Weights of a small image classifier: 6600 steps.
Rows from block 3 of a small image classifier, named by matrix and row number. Rows with one number belong to one channel. Each number is 500 + 50 x the weight over its row's rms, rounded and kept within 0 to 999. All counts start at 0. Numbers have three digits each. After the name is the row's rms in percent of the matrix's.
After each channel's rows are labels from the 100 images, of 14848, where the channel reaches its highest value: "strongest on" is what is common among them; "peak at" is the part of the image that holds the peak. Only what is clearly more common there than usual is listed. The data: telescope images of galaxies (Galaxy Zoo DECaLS). In brackets: how many of the 100.
# convs1: grouped (8 groups) 3x3 conv (model.blocks.3.convs.1.weight, 168x21x3x3, each kernel summed), inputs within the group 0-20
# convs2: expand pointwise conv (model.blocks.3.convs.2.weight, 336x168x1x1, transposed), outputs 0-47

convs1.114 083:480415460567435527475449387466457495458552456487454535436501470
convs2.114 096:504484477521439433509511463559450528566497486499479541526402419474442527490516494460521552472488531458496514473413565551495380526399552414453462
strongest on: shape: featured or disk (61)
peak at: centre (84)

convs1.160 092:482440459428506451468481425566383437479465457513502451475441496
convs2.160 092:503480411547463459602498557466314434534494450540365505546545467495528487464496513489447482547503484516477588474592577550618498459437430438542524
strongest on: shape: featured or disk (66); edge-on disk: yes (45); roundness: cigar-shaped (27)
peak at: centre (85)

convs1.103 117:451440440530465430421394486497509444478495438456464433460465491
convs2.103 090:579548510473483445562501420471560521586505551462623613475479505451503582511512585478549576456416545477538473495518548509518496488550428482585488
strongest on: roundness: cigar-shaped (26)
peak at: centre (62)

convs1.36 120:450476443491517531397447475534464477454430486505509408478491393
convs2.36 093:446533488470488482521604536517478489511477465533446593476528499525440512480571508492481519543499501429503531479588559493478523469427511520506465
strongest on: edge-on disk: no (51); spiral arms: yes (39)
peak at: top right (33); bottom right (26)

convs1.87 096:523418521461474516489551482513505520424451441379437565478513441
convs2.87 104:466412451506541511391498441423414613421489471547486499455420545520449511544464520484564511487409400525527382494522476510517576398502439355483423
strongest on: edge-on disk: yes (35)
peak at: centre (82)

convs1.15 110:475577541532469493527490427549547498449490489409443538514550613
convs2.15 099:573524537481499497461435528466438532455415460457517483417411517508511511413422543485452574497476481433472521448475387436558585469562371498420450
strongest on: spiral arms: yes (39)
peak at: centre (96)

convs1.133 095:569455448545546452427532552568411439455498481483542486510421483
convs2.133 092:443470494561498379559501441558520506513478626516520431551525430420502433443470627470481505558446531482498535480587502510497505513483554482443418
strongest on: roundness: cigar-shaped (38); edge-on disk: yes (29)
peak at: centre (88)

convs1.7 079:515406579496471461491456512502411463559489428541482443455415497
convs2.7 103:475440479597525449540497533445499515535597506471460423486510463504498436393482549481423529505543502535608577475541576464623407492505470478572614
strongest on: shape: featured or disk (61); edge-on disk: no (56); spiral arms: yes (43)
peak at: centre (80)

convs1.163 091:399465390463574506509502401537469477482513494484464552455491451
convs2.163 098:447507456498489519503456523471369531502504488504431472496476466543504509482374524476430442536411552543517523542575539471547561482493435503492525
strongest on: edge-on disk: no (51); spiral arms: yes (40)
peak at: centre (57)

convs1.45 112:542601425440486469464557514519502483534457482544577592509550451
convs2.45 094:468477492506557515475487461473498439474495507453537422452450568558369452460411502476486554480421523488500505561542492415497525509433493517443569
strongest on: roundness: cigar-shaped (34); edge-on disk: yes (27)
peak at: centre (99)

convs1.41 066:486456556412518564524535430481505529494551435571544482399453520
convs2.41 109:462504470427436538507468576539515502443499515528514479426536495534547490460455460483433572534558546577470495502409517452450594427449481470454522
strongest on: shape: featured or disk (62); edge-on disk: no (50)
peak at: centre (55)

convs1.165 058:455479403455588504501495399494499547479477474510570527503397489
convs2.165 094:512317545595470454416463542434376469536522434554509476531500462499550570414418509462465519535517501465552500449540530537583473410421474460497460
strongest on: edge-on disk: yes (31); roundness: cigar-shaped (30)
peak at: centre (95)

convs1.132 156:470431496473470515466526415494456436486494385451439442452476435
convs2.132 093:593513524559426432498471544482436537524456450588509524604446463467526528536498509543481562493550519577497481514529512525572471409472576501521520
strongest on: spiral arms: yes (39)
peak at: centre (78)

convs1.44 074:448450578503517451538497411412464479511450445482479459458437423
convs2.44 104:447515463547443477519494483496533526408522612515494496519542431465479405513468594448587463525466473472475498509487420561474478575452544410509473
strongest on: edge-on disk: yes (30)
peak at: centre (50)

convs1.128 077:458432592561548448533404415482441500524492465494493500500425490
convs2.128 098:518497343482441516560559480476422526524519486528370550475504448415481452425503610448466525580416499512493570496420541501507522456470426417505528
strongest on: edge-on disk: yes (26)
peak at: centre (65)

convs1.126 109:508428390494461467572506512521451444448450443478533437470504421
convs2.126 094:497442505438542520463381556502459468510521478507543490521484498634406511511563501458504538415432505529491438568565468579468467480443489509518504
strongest on: roundness: cigar-shaped (26)
peak at: centre (87)

convs1.30 118:455443456521484505433463454491482470468373478437434428440482486
convs2.30 109:431450486529479466579501515523492519515485490504539575454527474512483515526525451527512469520621579528467492558553577444501526511522562487496479
strongest on: shape: featured or disk (65); edge-on disk: no (52)
peak at: bottom right (28)

convs1.76 101:583415483545531518491411386490512472548520559462450459516528493
convs2.76 090:492413428419505521484488508511551458431533570389527526568397472608486422448590550391568518442462545452518502480478523549448412467387552496473485
strongest on: edge-on disk: yes (28)
peak at: centre (47)

convs1.4 130:472466481480429513491453497474472485508488413490379431462570584
convs2.4 086:539551538502391440453541492510572502512503558483533541538521565639467565500483567582500488514533407479547437526502530585513497520509431481490487
strongest on: roundness: cigar-shaped (36); edge-on disk: yes (33)
peak at: centre (80)

convs1.50 094:440460472517512477473458564415543554463479384444492513522575546
convs2.50 101:446457478513639544394505485487505477474482558473466524484450460443472547450505495446477587525493556552537504453483440435491523489526453533402471
strongest on: roundness: cigar-shaped (25)
peak at: centre (64)

convs1.161 088:519508583482544512529472600501496505569464541488394509465424429
convs2.161 103:419562547501484449492469484450500448426522482520449528534493506412520495441476548419460501477533638518557519443438467440502568550498519486372474
strongest on: edge-on disk: yes (28); roundness: cigar-shaped (25)
peak at: centre (71)

convs1.8 066:433585481563583432512512435489517475576426533428519475499522481
convs2.8 099:468501354449476498424491474416520533543448493518462443466494514491478538510441547537524481569461531533512597506529393487509540432526486465500509
strongest on: spiral arms: yes (39)
peak at: centre (66)

convs1.135 107:490409454499481446468482480536440428479518437426490500478384448
convs2.135 099:423454510563464413464481489528371512498521469635485523504482471539482562522513507513508489456487430520491438498581536434533487487404522407490505
strongest on: edge-on disk: yes (27)
peak at: centre (89)

convs1.111 103:571494399454432406496472490475439479481457552430554461481465483
convs2.111 091:489522482502482572474441524446517462402466479506491631403516582499511450526505497519501475513527546501475522514486502430430467498526438459527532
strongest on: roundness: cigar-shaped (43)
peak at: centre (81)

convs1.145 066:500458511509510415526445415515419505505514475533448479447385434
convs2.145 102:531436542600444512447444405537543442478592514485405479528519582527606550503462454491474548464448489542483429476466575564512430512464503589448388
strongest on: spiral arms: yes (41)
peak at: centre (34)

convs1.96 086:470538467490523413424486526449526517458460596435471520454398512
convs2.96 095:550481461545458441468509532532486490470545571483437468552488423489553477416491561445477470500486548533436420417415490464510487522476516474493476
strongest on: spiral arms: yes (41)
peak at: centre (58)

convs1.148 099:516463511509460500450535468634474393454503526532543418493460484
convs2.148 099:467535377514558531460544574517425428497508534612403538471511488533441367394596531484499425488462432570516487517570493530490477545453483377561470
strongest on: edge-on disk: no (56); spiral arms: yes (47)
peak at: centre (78)

convs1.84 098:536496453461505539570555499560543513522484443495396424564535419
convs2.84 100:426497506496536557542482434491526403436495557515518481501536509428528498497502546453508513508539537453457436485587458474510553488338547525323446
strongest on: edge-on disk: yes (29)
peak at: centre (55)