From a checkpoint of a small image classifier.
Model: arch resnext, norm batchnorm, activation relu, depths [2, 5, 5], widths [192, 336, 576].
Training: adamw at rate 0.0026, 6600 steps, held-out accuracy 85%.
Data: trained on telescope images of galaxies (Galaxy Zoo DECaLS), 76.5 epochs.
Rows from block 5, named by matrix and row number. Each number is 128 + 32 x the weight over its row's rms, rounded and kept within 0 to 255. All counts start at 0. Numbers have three digits each.
# convs0: reduce pointwise conv (model.blocks.5.convs.0.weight, 168x336x1x1), inputs 112-167
convs0.0:153098128057092116145128114146174176148143070054122139107133064133133084181083118118119162122155086159053100116146161145161063164079157157155136153110189074136093131075
convs0.1:185116185174115148123201126120096163090087133130064095075153076088096142089111142163143130059128128133074171146099114111130096141168152167119151145119213066152180082114
convs0.2:124168152135123142102160154108059153140145095131115166233138070104099131146146183092059148101114111107164148096130162111089084115102115179213124116147090149153160136090
convs0.3:122120130116120107080134123114125177069108134180058105113153144082153205126081120144120121101125124131121136131128138140148117171100161127099140165128108118093152155171
convs0.4:136151166160123147101123083161096158108088142144071081095110142089091196105034125118119092096157139165056175081085034120110159105147136170101142142107111149101174166107
convs0.5:109063087156102142183126034092156116082107104118125100173150106136147117141067134109087135114125063110099106082131143124130135174075083101062169139071131141130128166163
convs0.6:199136167130138149094115134111170124107165159108124131085147133116159138150148063156110126168149114095097041127130175125104104129121134130117129124117167080100156150105
convs0.7:169145148177149143114171109157114176117139117143117102172039166133160154121141114148175105102103152144115113153173087130148135135162178109049105105163086063083223112133
convs0.8:144155096130097109133100172104126090090132137151116157143081161139154104168108098058121127112122143173100149080150175084094166144134113140142093144113102120090081177154
convs0.9:160175104167129153131085108117067130110090170158136095099083153124109125103045119079090087141133137179071153099113067096081146097179109144119114131084060119116139170104
convs0.10:053152158160147096094140136110097178158123127097144111131145115099127122165052139150109096173103137122136152130109181143086098116131139155153126129115139099155157095085
convs0.11:136069124087137115060088124113122204107109121180169110133149157149085145164097136122092074176169122133131158078188164105139123093131117067129073131108159159150105142211
convs0.12:076050132158089093134104072131100119126145102065094086148114155138085130109110162164109162106129120109130127089177186079158099148113119101090155162060174117122109088140
convs0.13:089187149122139158206231107180122125146149128173086113129165111104193131113186095164152137143085148066132120219133148155125114151147131133127119164178119119114138119125
convs0.14:150171162106151138185208080165172153206131160162101107071150105079121155115114102117193146141114135140136160203133116137110094171144205136110114196148160113142125082121
convs0.15:124174120158125115130111081123108069125122150122133115134082143101114155125118069059137069150083130129144140104143160100069179111162109101154098134076123137113126136141
convs0.16:133186129134171158069113149138064127124059146118139114142158088122145128064114173163128105142102133076157161145103125121089074116103131122195098092140127118159147114064
convs0.17:152136099104186156131130168138103105076167154139112137154120140122069167129109129043131106167115097138084100084123188133077175147146136116129115177075076165113135132104
convs0.18:116177109138136123053116116108116168107114141159052081126133123071137118094085197123068122155155122111143152112057128116135090134136132172144138100161122146166094075099
convs0.19:118180152125132115095117138102074109126099094148105141130078111139100097105088162105083121137143144150158167086154085097107162110129141172159146115141085116158171093128
convs0.20:132183067145137116090054144163066097121094139184143141180134156134143170091115105074128111164076159157097129130123128145063159136128151114144102146121110111114139152140
convs0.21:130129063155089169180146110101113130126103087107139134084111141120093142154124123070149123116087115153132139119184141139129131195167074099162081164118153175133099122155
convs0.22:167155092144133121121140158077100109108162124159162121181140120132086132150128125100101160162122064152099116131135102076164152134155162076104103125110121133154137136111
convs0.23:082146080123161155120151153114091131063175133142125074158132098068102147126095128067139110143108102141064146161148162103134139133111151040111136134118136133154120120109
convs0.24:120138156163096153083099038148073088101167111109133128142134164122091099147117085124109143118119104140125116098157121092165153153114060093088171079107081133130160111103
convs0.25:075117148093138087114156108141091163141144130185144036148126136065079132093102177122113130150194129138112115113148180147147138163112064090115135189117134141118161108129
convs0.26:112153118109117085108089112132092116090117147111111098098075147098144188071103088082122116149075108138114155105172081127162058145117128109142150136044135142103135084116
convs0.27:108135141159066167105096074141116088130191054091123142184112163112129115177129099130057107124043115153108167145133117102136133109138034129143142105094114148153152107125
convs0.28:089132156111176165121130154120078159049153192106192151147146106163118142115150144133127078183099082101155129091105104049109134106150147106159113070126092149164104124108
convs0.29:115132139096171098064131134138093132072125173071135111157132089080137150107111141130118163153145133084120140169107111099101105123126132144138147104163189118134161115088
convs0.30:082163126119095094092159089114050121123118100099115107114131139063125128137069097100099153160110160139106156157107085145135148110113109165130153116101139156112132135157
convs0.31:180107175126187151118070113146169124066105191072144113138122100131188165144167100073160117174112127071101126142101138124101181132144164092121097089158119168122153185116
convs0.32:139110082152087089100084098139101125147124132148166114108147079133141134111078106072085084151102103115116085124149182159135166182146169086075167131050094167082148130137
convs0.33:112121138090119097106150098149100087117091156141107149116097153125144152129150097138123185110120143147105134182105115105099123139145102168130162176147174137103091122156
convs0.34:070110111109166104162139148132085163117167176131145095163151153129149131080108090116165128178102119150084111142135147131176126118134148047106133125130115148064147105124
convs0.35:109097092136118140134065184121124139120180100083146128172073140120092125140106101115056132154089094124085166066144157107104102149052139109080106186040183140106110145179
convs0.36:138173177123097082140150105130141130114151104148128140156150143121187186181136114126133168125111127173094160188081131127109082122125176255160126153142116150152113131120
convs0.37:135162195096101086064140087128155176118201074104144142139098167113070132135124121118098185136154101150128167143131080107149086140076160184166137142131120132144139068147
convs0.38:127186196131127106055087070154174128064202113098106134121135100067054155179108136093116109161134100196101148105108157178117087142076141153197135123104099131136137114174
convs0.39:179128079151154116194133134108123115118120151152171103105146143139132122116113154097173146150112098136107082154069117093153134100141185070100097127116148106159161149163
convs0.40:097082135161051113127138088113120165160089081111103147134164140139095112133128159105118156089147092166168093124113139102127140116114133098095134156146127114138152150126
convs0.41:122079084143125137119131123159095169104105137105077105160070088148130151077078145146139129066061141144133088121108094118142118137121118090116214136093160111151133096109
convs0.42:137100045148097158122110099121170145137106094139190094106126146117124111151116072096160113130121146164137130097116137079120164103143129091058091174117099099095173150176
convs0.43:088093150095129120137160072088177148088167093116157077119162178131148092167088119184125142168141066128081100123108170140142056135087067136087106113087195109110081169139
convs0.44:153120098100122134109098130123132102132121129125157143145106115180116096125146171082115094099172129130120155069159123150127162124168089136162060146138136153171095087089
convs0.45:157108148076104156102101104091165118103193098110143149121153163158122100176125087133061141097149097122111119125117144126110073077082114148175134122128133067068132169133
convs0.46:150136149110119114109132144104151078153141118178127142083158186144107172166118058138100185112119122128104151137125135153104105129088164156186105162133150132089134163155
convs0.47:109065091146126175121093121107121195039152109137168118191113132129114118130130108147126132084079085125133132108134120108127114133118099075121091127144116092155204116215
convs0.48:167070137123144181104137174101097155181110139157155133117138121102116111143093159145127149118145119111092144099083083140093091145081171128124107168098164130098149154179
convs0.49:157096112140109142075148112091126160113152105134152176132175202151101086150123097185061156155174080130108111113127111101145125085104090144139086130132125123133146173120
convs0.50:105120145205095194144103103093127116097165117097119121090075107085098111101082128141107140101102136127130093110115078150166105181029144140144133085059123125126191116133
convs0.51:126089165095119100126126105112157147154139089112177095098118172144105094141097098116109089157126155155141113134093133140151215159132165119134123104108125169131133092107
convs0.52:104091106144141169122111105125096115093163131145136098126134127092132160136137136137160134109159110171156131099092165119114099151125077141122097196141152131143096128179
convs0.53:103152101155077151123091100099139141071151110093135101149178157088180072176071110140143159095097122142147162089124154146124095148079092116102109116094161162132141134183
convs0.54:124159121188157112146136128106104131088119159105148112184150078153140101118188120147127111148130120087124107146122130066104112121155110093126136114154114144136175081108
convs0.55:108154167153122142099130065129155160091106135118102073151122108099181167091103143161159174105111114066131092176140156170143121169133132096109149089129125117161131153159
convs0.56:103091083129104142118107121083164158136145097085189160188214179150125105205115072132110115179115094148087117095163153145171134138089048115114074120141133126130078144149
convs0.57:115120168196060190143163123117134163125126077087124114139116090118097088122073118147104193143117118125110108086066142153151112156055079132155109105091144163139186166142
convs0.58:086142101147114165111118145093146141161148144110117100088129082115071109139072123103091059165131077140102064076112199054097111118105082173115133140103148064110094143110
convs0.59:105088140159058169137118129066161165101143088084124122109144098094128065167100099174118123117152122169123129092077149132165127120085100139135097104117120143136142133128
convs0.60:111134192135129067119133095099132135130109111095106119095128158141094090076097099131109170118153116088136136148190120137142144159146173080111085143104143154110122126109
convs0.61:150158049166196123088050122102126150079141181065152091165121072159120096138132159115111130145173116114146071090131140104164114104114148078082086116144127110158158062120
convs0.62:125049142100054105063105113135116176061166084114154167172169205156078109130115111132075139119135097104138148083196121197151112181104121130162074118108125174134134153105
convs0.63:078076130102078121096142153135143118126099087052103112112136063091102083160108114123109134097123110146135096072056160130152141162131168137147099126123145161131095164023
convs0.64:146183090145141168085135128087139155127123112082145141185095120126116147130112149144077135147149093064143158088165185079147076134114100120140082121144138156191106108073
convs0.65:095125133139121159112136136145090145128127090102181103142168117133150168110130225134116117107143120095157147115116093125103073121136125122216139093137121138227122134088
convs0.66:136138140167145131082172179085072119087102159138139163124130165146107111104130113168120179176168111127130114130118090107174127151117134092059119136136117080080133079097
convs0.67:138153074173178155111080101069124081138011159117125081117129120130126205060057120146127160182089106130109122122062071104173094080100095051065108116103160079152154153088
convs0.68:160156117170135167097074113078107120149190109114112083136102092106118167140041145137058137128079148118152132075105063089121118117118084120153124134083141107151122099164
convs0.69:198165074149129155115114129069144125154099135112054128141174052129142185121044120168121164125108124123102123165055115120133070085104121115102140112141176102144125150110
convs0.70:089120121109141097116116089151158076141125135166108150103105130134144152126105070158153113170100129042123128160181140127141105173158055142106150101148165157120135129148
convs0.71:162141092132118158106123135079185108116057087079103144106105069143126143130054135116084147081118099116120162127150096085104062138095137120141103125108119121186150153085
convs0.72:117122088111072140123129097126141061087168117078109112115129123080155106177114134082149139084121095126111129111120185160126117164108067089117125162113134161132110131174
convs0.73:107127181093109133106130113136085138153135099125104108117137092108106129077136153120104080051135161073213168103202108110098075166091076100138167105124078164145100102208
convs0.74:139173043135167141131071113110109115111072172134125125080107112100137194075099111086143135166102110150131153156119088137139079135101147134069117123098122086158147139135
convs0.75:095164148067176122143178118117156127113159147078114116174119118102105138146129151112131094125162091124113154117117167100078116134151077206176084129127112153184076093123
convs0.76:109133055164134135173157132097118186090154106144167127116114145140121142157135103075148109138117097145089123128148133076118141081169083145155065141145119107139127129125
convs0.77:093140159130084100142122068142170143194158031116108070088098141145163146092080109113167207076151140138103120184140075151144132114101120114112122172120177103075112141165
convs0.78:179128163112122077087124153129171128106185121109152154087105173147126070167083068064138156107104108164091117089084133156104119118097122150152093131103125174080134124106
convs0.79:175090138130148095089152152204141107102120101146088141116119074111209132100130132132167170082128118064095101180171114147058112166119111109104093162145117124151101166083
convs0.80:124032176096048113094097059135118136137115109066140101156198116167144153124115174120119151057151118126124126130112083106114069105095097125203136140182117100163116148113
convs0.81:080132114170122115150125101086081169135156157150103074136118142127071116108094178134126172172141157146123099131091151072176161132134099076119159147100095141121143098132
convs0.82:160135107136116168144119163101142090071163127136132097121131140135096047162098105091099152122102114181097103047122163105181127133121062103157043165089099188093170134170
convs0.83:140129098142149122144116162118186175106117162158111112120117121136114126106111114102143163134189114084120127138100165144151129134127134095133078100128189119102138090126
convs0.84:083137152088103116110158101148083142120092146122121129212108128132096158122104169073107162082120080117076146140119048153101142107097180165151102101144109133158134155142
convs0.85:093165093177133167161082098113137142134121113179050105105104052083146164099107073092131102141094128130085109142135121082075161155131150117129102152118109147095103171144
convs0.86:135190149132126126134144101069150113067151123111142172175111099133111146158164102072118147117104081105153090181099130116078096069106158154167146078196105100135131094088
convs0.87:166132127146113117094151146148082126143059159123147133163091174107080074116093126116071129145179107123100143084126112086175056066107124124052107155106126148119136095157
convs0.88:170111122095167116139116135177167175099173121116136127166072093104182183124105128115186132149088110119089130154140121153085161139096178121131103151149119094140109122134
convs0.89:091176173099160149180123174072112149084167099197130144170124112121126124130163084103095112096106125123161118109110151091085154107121156131132133099125080111140080143096
convs0.90:133147137141102115168132154155135055165111090212086112134081108107162108082150100129147167136107142117117049146136145156067126157145124081125105176126153062135139099119
convs0.91:096127166126153106094071152077125101157098103167167102129142144117072148074114175128044116166114134086194109066121093105140155142118094062094152117103109120168134125149
convs0.92:190137159132094128143124068162153165119128112082100095069113105086132118113089078099124088119142119111115158096091091185094100104090144167189098091092130098109116099152
convs0.93:131150125155153150124073093127105073122139131116175093141170106141094130090120145137112133158146084087102094120046194117151119075143147122118127092158127151151159113126
convs0.94:152175112139154132158108173093112081153111114181122133132091105138113114118112123123101149146098134087140074107098117130076113147120135113146097136106159090147065139076
convs0.95:084154087143145164159106104086127103083110137185138120130121123156132142115116079084101053180089103090126061130066150085121122113131149034072103089117125124111123146128
convs0.96:137159140154115154157081089070065105147115101180127096065123086115114145076116114095110112149081144144118107083119066097083144106125115070141112148115082122073145117156
convs0.97:121214119205171115139084081110117096154060147110138060100139138099110123063092155150107091189118109079144112110093160106145108069159098074105134110083173113162122099086
convs0.98:160131153081126140133154135144172081140166146158155127113161137123127126151101131146135144146133100142094143128144144151107112114147173138182142167154124107151086058152
convs0.99:119151081137093130137090153157145091112076125166108123089054093124147178044085058107123128148104127088072132116173103138112150105127142112123099153095113126085127145131
convs0.100:163138150143139141130148186101171145080151108124069125119154071111125174170093078107117133105150114149074141153107151100104108119141161168097117089147144186149095145060
convs0.101:075163137132166115108104092130111154138099140119140092106116133131108131067105161129120103176130104051138142115064139146126096093162083122110173099114162156159133137084
convs0.102:146186095104160135164084134090102123100142105165138112106094068131112141061116124072117084150103124074114066128155117087058096149092140074192089094125084135151099164158
convs0.103:129133138136079099072084139148083096124117101142121134146132211094109117144084112083108118175203107140114112090131133077185136058092129089119142120148075135113133104138
convs0.104:145111116086126115110093111120178154079138098095170132102180147146159090178096091118134139117142099167100129108163133104098113124102069123181120137113118048115108163128
convs0.105:173118157065127083135173140130166155109132137109094050109089098111055132176146135096152153198117080121080091152062172110089133097136150123200166127141130199109134083112
convs0.106:117127110123096085104125099129137109112140123150129110103093138119094110135150120112113136123156099057138090050129071101093127110096108137153177123105100069128084131092
convs0.107:122094060112156114158162150147161183104172161139092085164168080145123161106130113138172141138125179097100070170109135121135197085174176069089115106142087165136133121095
convs0.108:108142088093086069137164135113121093081085112182089182131166112129135105065134157099066157073135129095112144106168156173133129165164100133109061115109137179127113105106
convs0.109:110159130105101091124125115081132086149128141154140054108097140112088068132080081101112095147154091101113087039131071102092144115101116121157160135130105083118109128137
convs0.110:172163181125097130144181111153149162127156129127126103116133134133159135192115085154179187119129145151105126184135108155116053099081135141073108163129172125085146095155
convs0.111:156144160143073131139105119118126199116143082112156125146141143152144167125137190146122112085117132092158123120109107143117085149088183133183166130145106102167138160117
convs0.112:155136093113068155138132070124112109125081046139129122117109150109157091160078085166155163095176116189139149108177071145138114098114102098107076149121152134130167155171
convs0.113:136192150118175110119135164101137108145152157150112108077136115114160056089070077124112144187129112089118068139111163094100142125177057139125121142116143170140066083092
convs0.114:156117039143124097176154113142131154086127107155117092162154128143191143113155089113215187140136144127089115186162138160101155075180135118085055135167146121096139175130
convs0.115:143161160142125143136087163094112202120172129108198128154203131165117169157103141180105118123111104105150106107098125115106051063089196113177144127146070109168112199143
convs0.116:133153078144083096106080097110108097127152100136126043102146153116146099131087109137147126154154086125100120100146124097137070088108096099117176115122155054124151161159
convs0.117:130140167134133098130099184093152188101162121151147137165187088158114134178150144161107088161179117123108112091073112074114085086095167168215123110173073116137107156130
convs0.118:107102132078068120137135098067116223113137073146126176140170146152078128159113118132055094086153117098108166070127108124065112091148165144154135097121073122145082173152
convs0.119:144125105083132059125089085126160119080079154121160100080147142141097130150107154137128121153144070106086092106119165112153058060105128076078106137113190080123128139135
convs0.120:138206133141147117091087092128102046139122136128151087124081169118113081143085110137130165172129112163091142121170136111148127135135038107134143143174200122145142136171
convs0.121:142175173147148123136113153071151104121195115170095085127166100083136094177093117169086152132193100093123053101113148164135069115098110112150125122094230150135067072143
convs0.122:124114100112121154115146187110124136103128081157106128116132131099086136105092088067057138102127115162103151063130139117116099191121156134106092125051137134104098142148
convs0.123:140135082073073111119144132129094190092093091129110159140098170141128141126072099074100101094137100143092190081191111146138147162140175143116106115116107135112090170146
convs0.124:169191124131149146128133098109102116144130105143133076079157097080154079113090123195115169148156127127111129113147118107083100150067070113114136131122166085158106101077
convs0.125:148121143176106137113103100107107121143166122163114144131119119143122103134153106156073100160134149124122059095108162068100114126141124125152145139116116144119074102087
convs0.126:124162093132105159094060151183150115105150133133134106070109087086137108195056090084153121135154072158099155133082106097125081095063138125126115154117158144131103146160
convs0.127:119075104088149098155163135131130085172129137123141129176148111115142100090121135123130116161161100169083085126056114123144179102157098080085115157120134170116144113099
convs0.128:123119149187104169137115064099081126129126113137139121162086136137107170134133146165129129119101119155164127094134118090147160129145126096159186091144052138174180120153
convs0.129:143126162183154112098085066122134134112103130115102087065172099125130104077125155165152145156147129110159127131068096105126055158081112116075144108104136111162111101124
convs0.130:124136133208107191102081166139104107055181149132153163144141119183133118142147129176130130074161118072123080077111142096127116065070136135142125099125111115109151121152
convs0.131:118147133121107133100114105114129127089118118121112087061158085055099129152070109111126133152176112165150144112098109128095071135081095137090141145108154119130093145182
convs0.132:103104138134074120095099115127132098155075147154074078070140094086112125099127132120121131108190083119176122095042097109121126110073134112063165151096130068128118136165
convs0.133:145151144128119144141165124163159125139148101113149139164195077129128117135121162147142116120140132088123166155125122172057131109158103187245118119181133183184117103108
convs0.134:099141130126098133107127085144141179181059081147141140142152118103127172165100146167106153119100140106156204159131168168091114117110129205172174149143153154150121132134
convs0.135:135112154091087091108134067151158172088215089114169119063116170130143092183090118100120138090086154179174186115182131171123096189102073159136109120078117143115123135188
convs0.136:122091123121115160058151146149159166099185145114149141166138072109109120183104114112111070125104091151113128068112134096090136114074136167202105104130095110141108140130
convs0.137:076121089108056116144177134155127144115116090147064072148153099076122161074076154140095152084145107075101107129123090151124057128071100081166092143118125123101106148117
convs0.138:116135169164078110105125105151124145078146151100120111188126138129121102111117087112101125123126101169126090083087148108109166110106153110151160100123069145120108123116
convs0.139:119124128134101135170175070140177093130120115111151058080146134082137078158076081112108099159101088154116127162139187148082110181173151089150100111070102180126088113162
convs0.140:081147112144114142084114111104065058129082180141105125145101107145080119123131107111110149160169106127129110108125130048132115134153140115137136120158113087142153129102
convs0.141:102138123132112157118126172112070105074141146116111169135173119163102071114135129145123138117190086096093102092127097060136124061119098084093094108168124129127159169172
convs0.142:132112119199062165071067097119115122080101156165118128117128077137103125123120088114109119147138076132131138065096104107123141182060113128155123144086121121127113187175
convs0.143:150115137116139135139107123162178151143183142116121091122112101105161090130099117097180105129114177179125115117076105148119151094141077108101106118113097172104134098125
convs0.144:131125165154124138139093072115091138132112172103178120099116123131078136132105061109105075162133126092136125105144121129137137190145130105078106134096107130101098136151
convs0.145:099130082159136126080102176130114148097143140177106169075149118156091163155119070155156157146131100102117073079128171158115100132099184120155096144117122089084151184116
convs0.146:144151096150177148150139175093127097087184124150099145128116093145093104133125112104130147145147094125114097104095153111090120127061146130143039142100121124128084165064
convs0.147:219135144191143150132136108141161111150152164084118114125089113145131067187136139171171147106146181120153077147102145148142113099119147127130102133129144113112109098154
convs0.148:179150135107136125076099122132129095133162129101151133060134154159152133184130118122134103167121147111191094086138101111083092141052109135154113141111153100128115145103
convs0.149:090102050110064113157105104109156171105153073086083125088180099120129132176065113091150125083153107120087126133093118200152102152093139120134130160072168139091141159158
convs0.150:198129115144152139090120209095133163084098170126145162101126127137142082147113045103141059174116100170075123139086068105115140130104112122119054086103084136072125118125
convs0.151:085102183073137105120181227129092113081210129175132166132140094112085149082138138172096145118161104134124159076126115163121095151094157117098150119095143140122108130132
convs0.152:088174158094107102100138131153156161171132088134141093181134166122132118141094120118113110121163155101126128148133157141094146132121136130156124122145048182117110097180
convs0.153:133122129116128180108134201119107166123212133145136168169117125138047148157097118114093092155148079147123112049119129081144127079097167147132056098109069091117157151111
convs0.154:187078155170115079125149091149145067137137130112089086133130055126189114132151158155176149090125172090107092194085127170087096095117113091141155177166153088138123130146
convs0.155:087136127130136097115116076103120141127145151153139081094161143097097127148075078090110104191062082158100116085120179078130121126174149131151115128148160130099082112125
convs0.156:139131132168103163088169180081095188111165162129178137118140132147029145159120110147139116139150065139072142050083071104170123081077167135098068115106151076105160143102
convs0.157:114138131107096132086106049137180143147175122097124151091174104108090127196134110198130076153146135127171096067077145137143101139086125165158149102111155122123090079096
convs0.158:075108105104153038177166182141093169136153155137185121125160141134105097095122128137089106165088148108113072115082151121105144088149151106114118109137099126126112134101
convs0.159:096116164072093081111161131112128115131121094093174090141128176093086140143087121066103108163120108157113173099114166089114143104193110123120179109109160181099105115193
convs0.160:123158116113085130207115146133116125083184099110092120147136074123158126101131147105104085095164104084112075094137153155122138134107181090144128097165125101120081186085
convs0.161:135134089089149086163180147074184147154133118114089076124137096131116063142090140114125144167218114174075030089101160105127120065070094126103071158123151110120112107135
convs0.162:132132130072107079241102144149076080123128125138115099089098088144133092105123176099129119120166151138088101115105100182117161111139136094161124147133161098110139135157
convs0.163:149104112158108169088096094132076139169132121146178180117096169183038117146131108119126132151129117158123139058172088116145145157092148128104084098124118168101177143152
convs0.164:072161112136139116089105090141130116098110196124135098091121094125145114157104134172145137200136080100083066122061184101105125104119111124110152130159162161144116126053
convs0.165:084159138120125085119168190180181105153116126173090057126083154144127053133095130109114133101202121108092062159124129141153137167125114116145131136120116134134087097130
convs0.166:139120099109105125176070108095123119173075080183112101072039137123134136020106088101083133122095164169095143090141064098105144114171131114134116172092159121061119117145
convs0.167:144083092160113162099128145121131154139171150126149131093136126178040085189110104147134129149141091158100101050100179109157146088081187138106034110100132123094155132114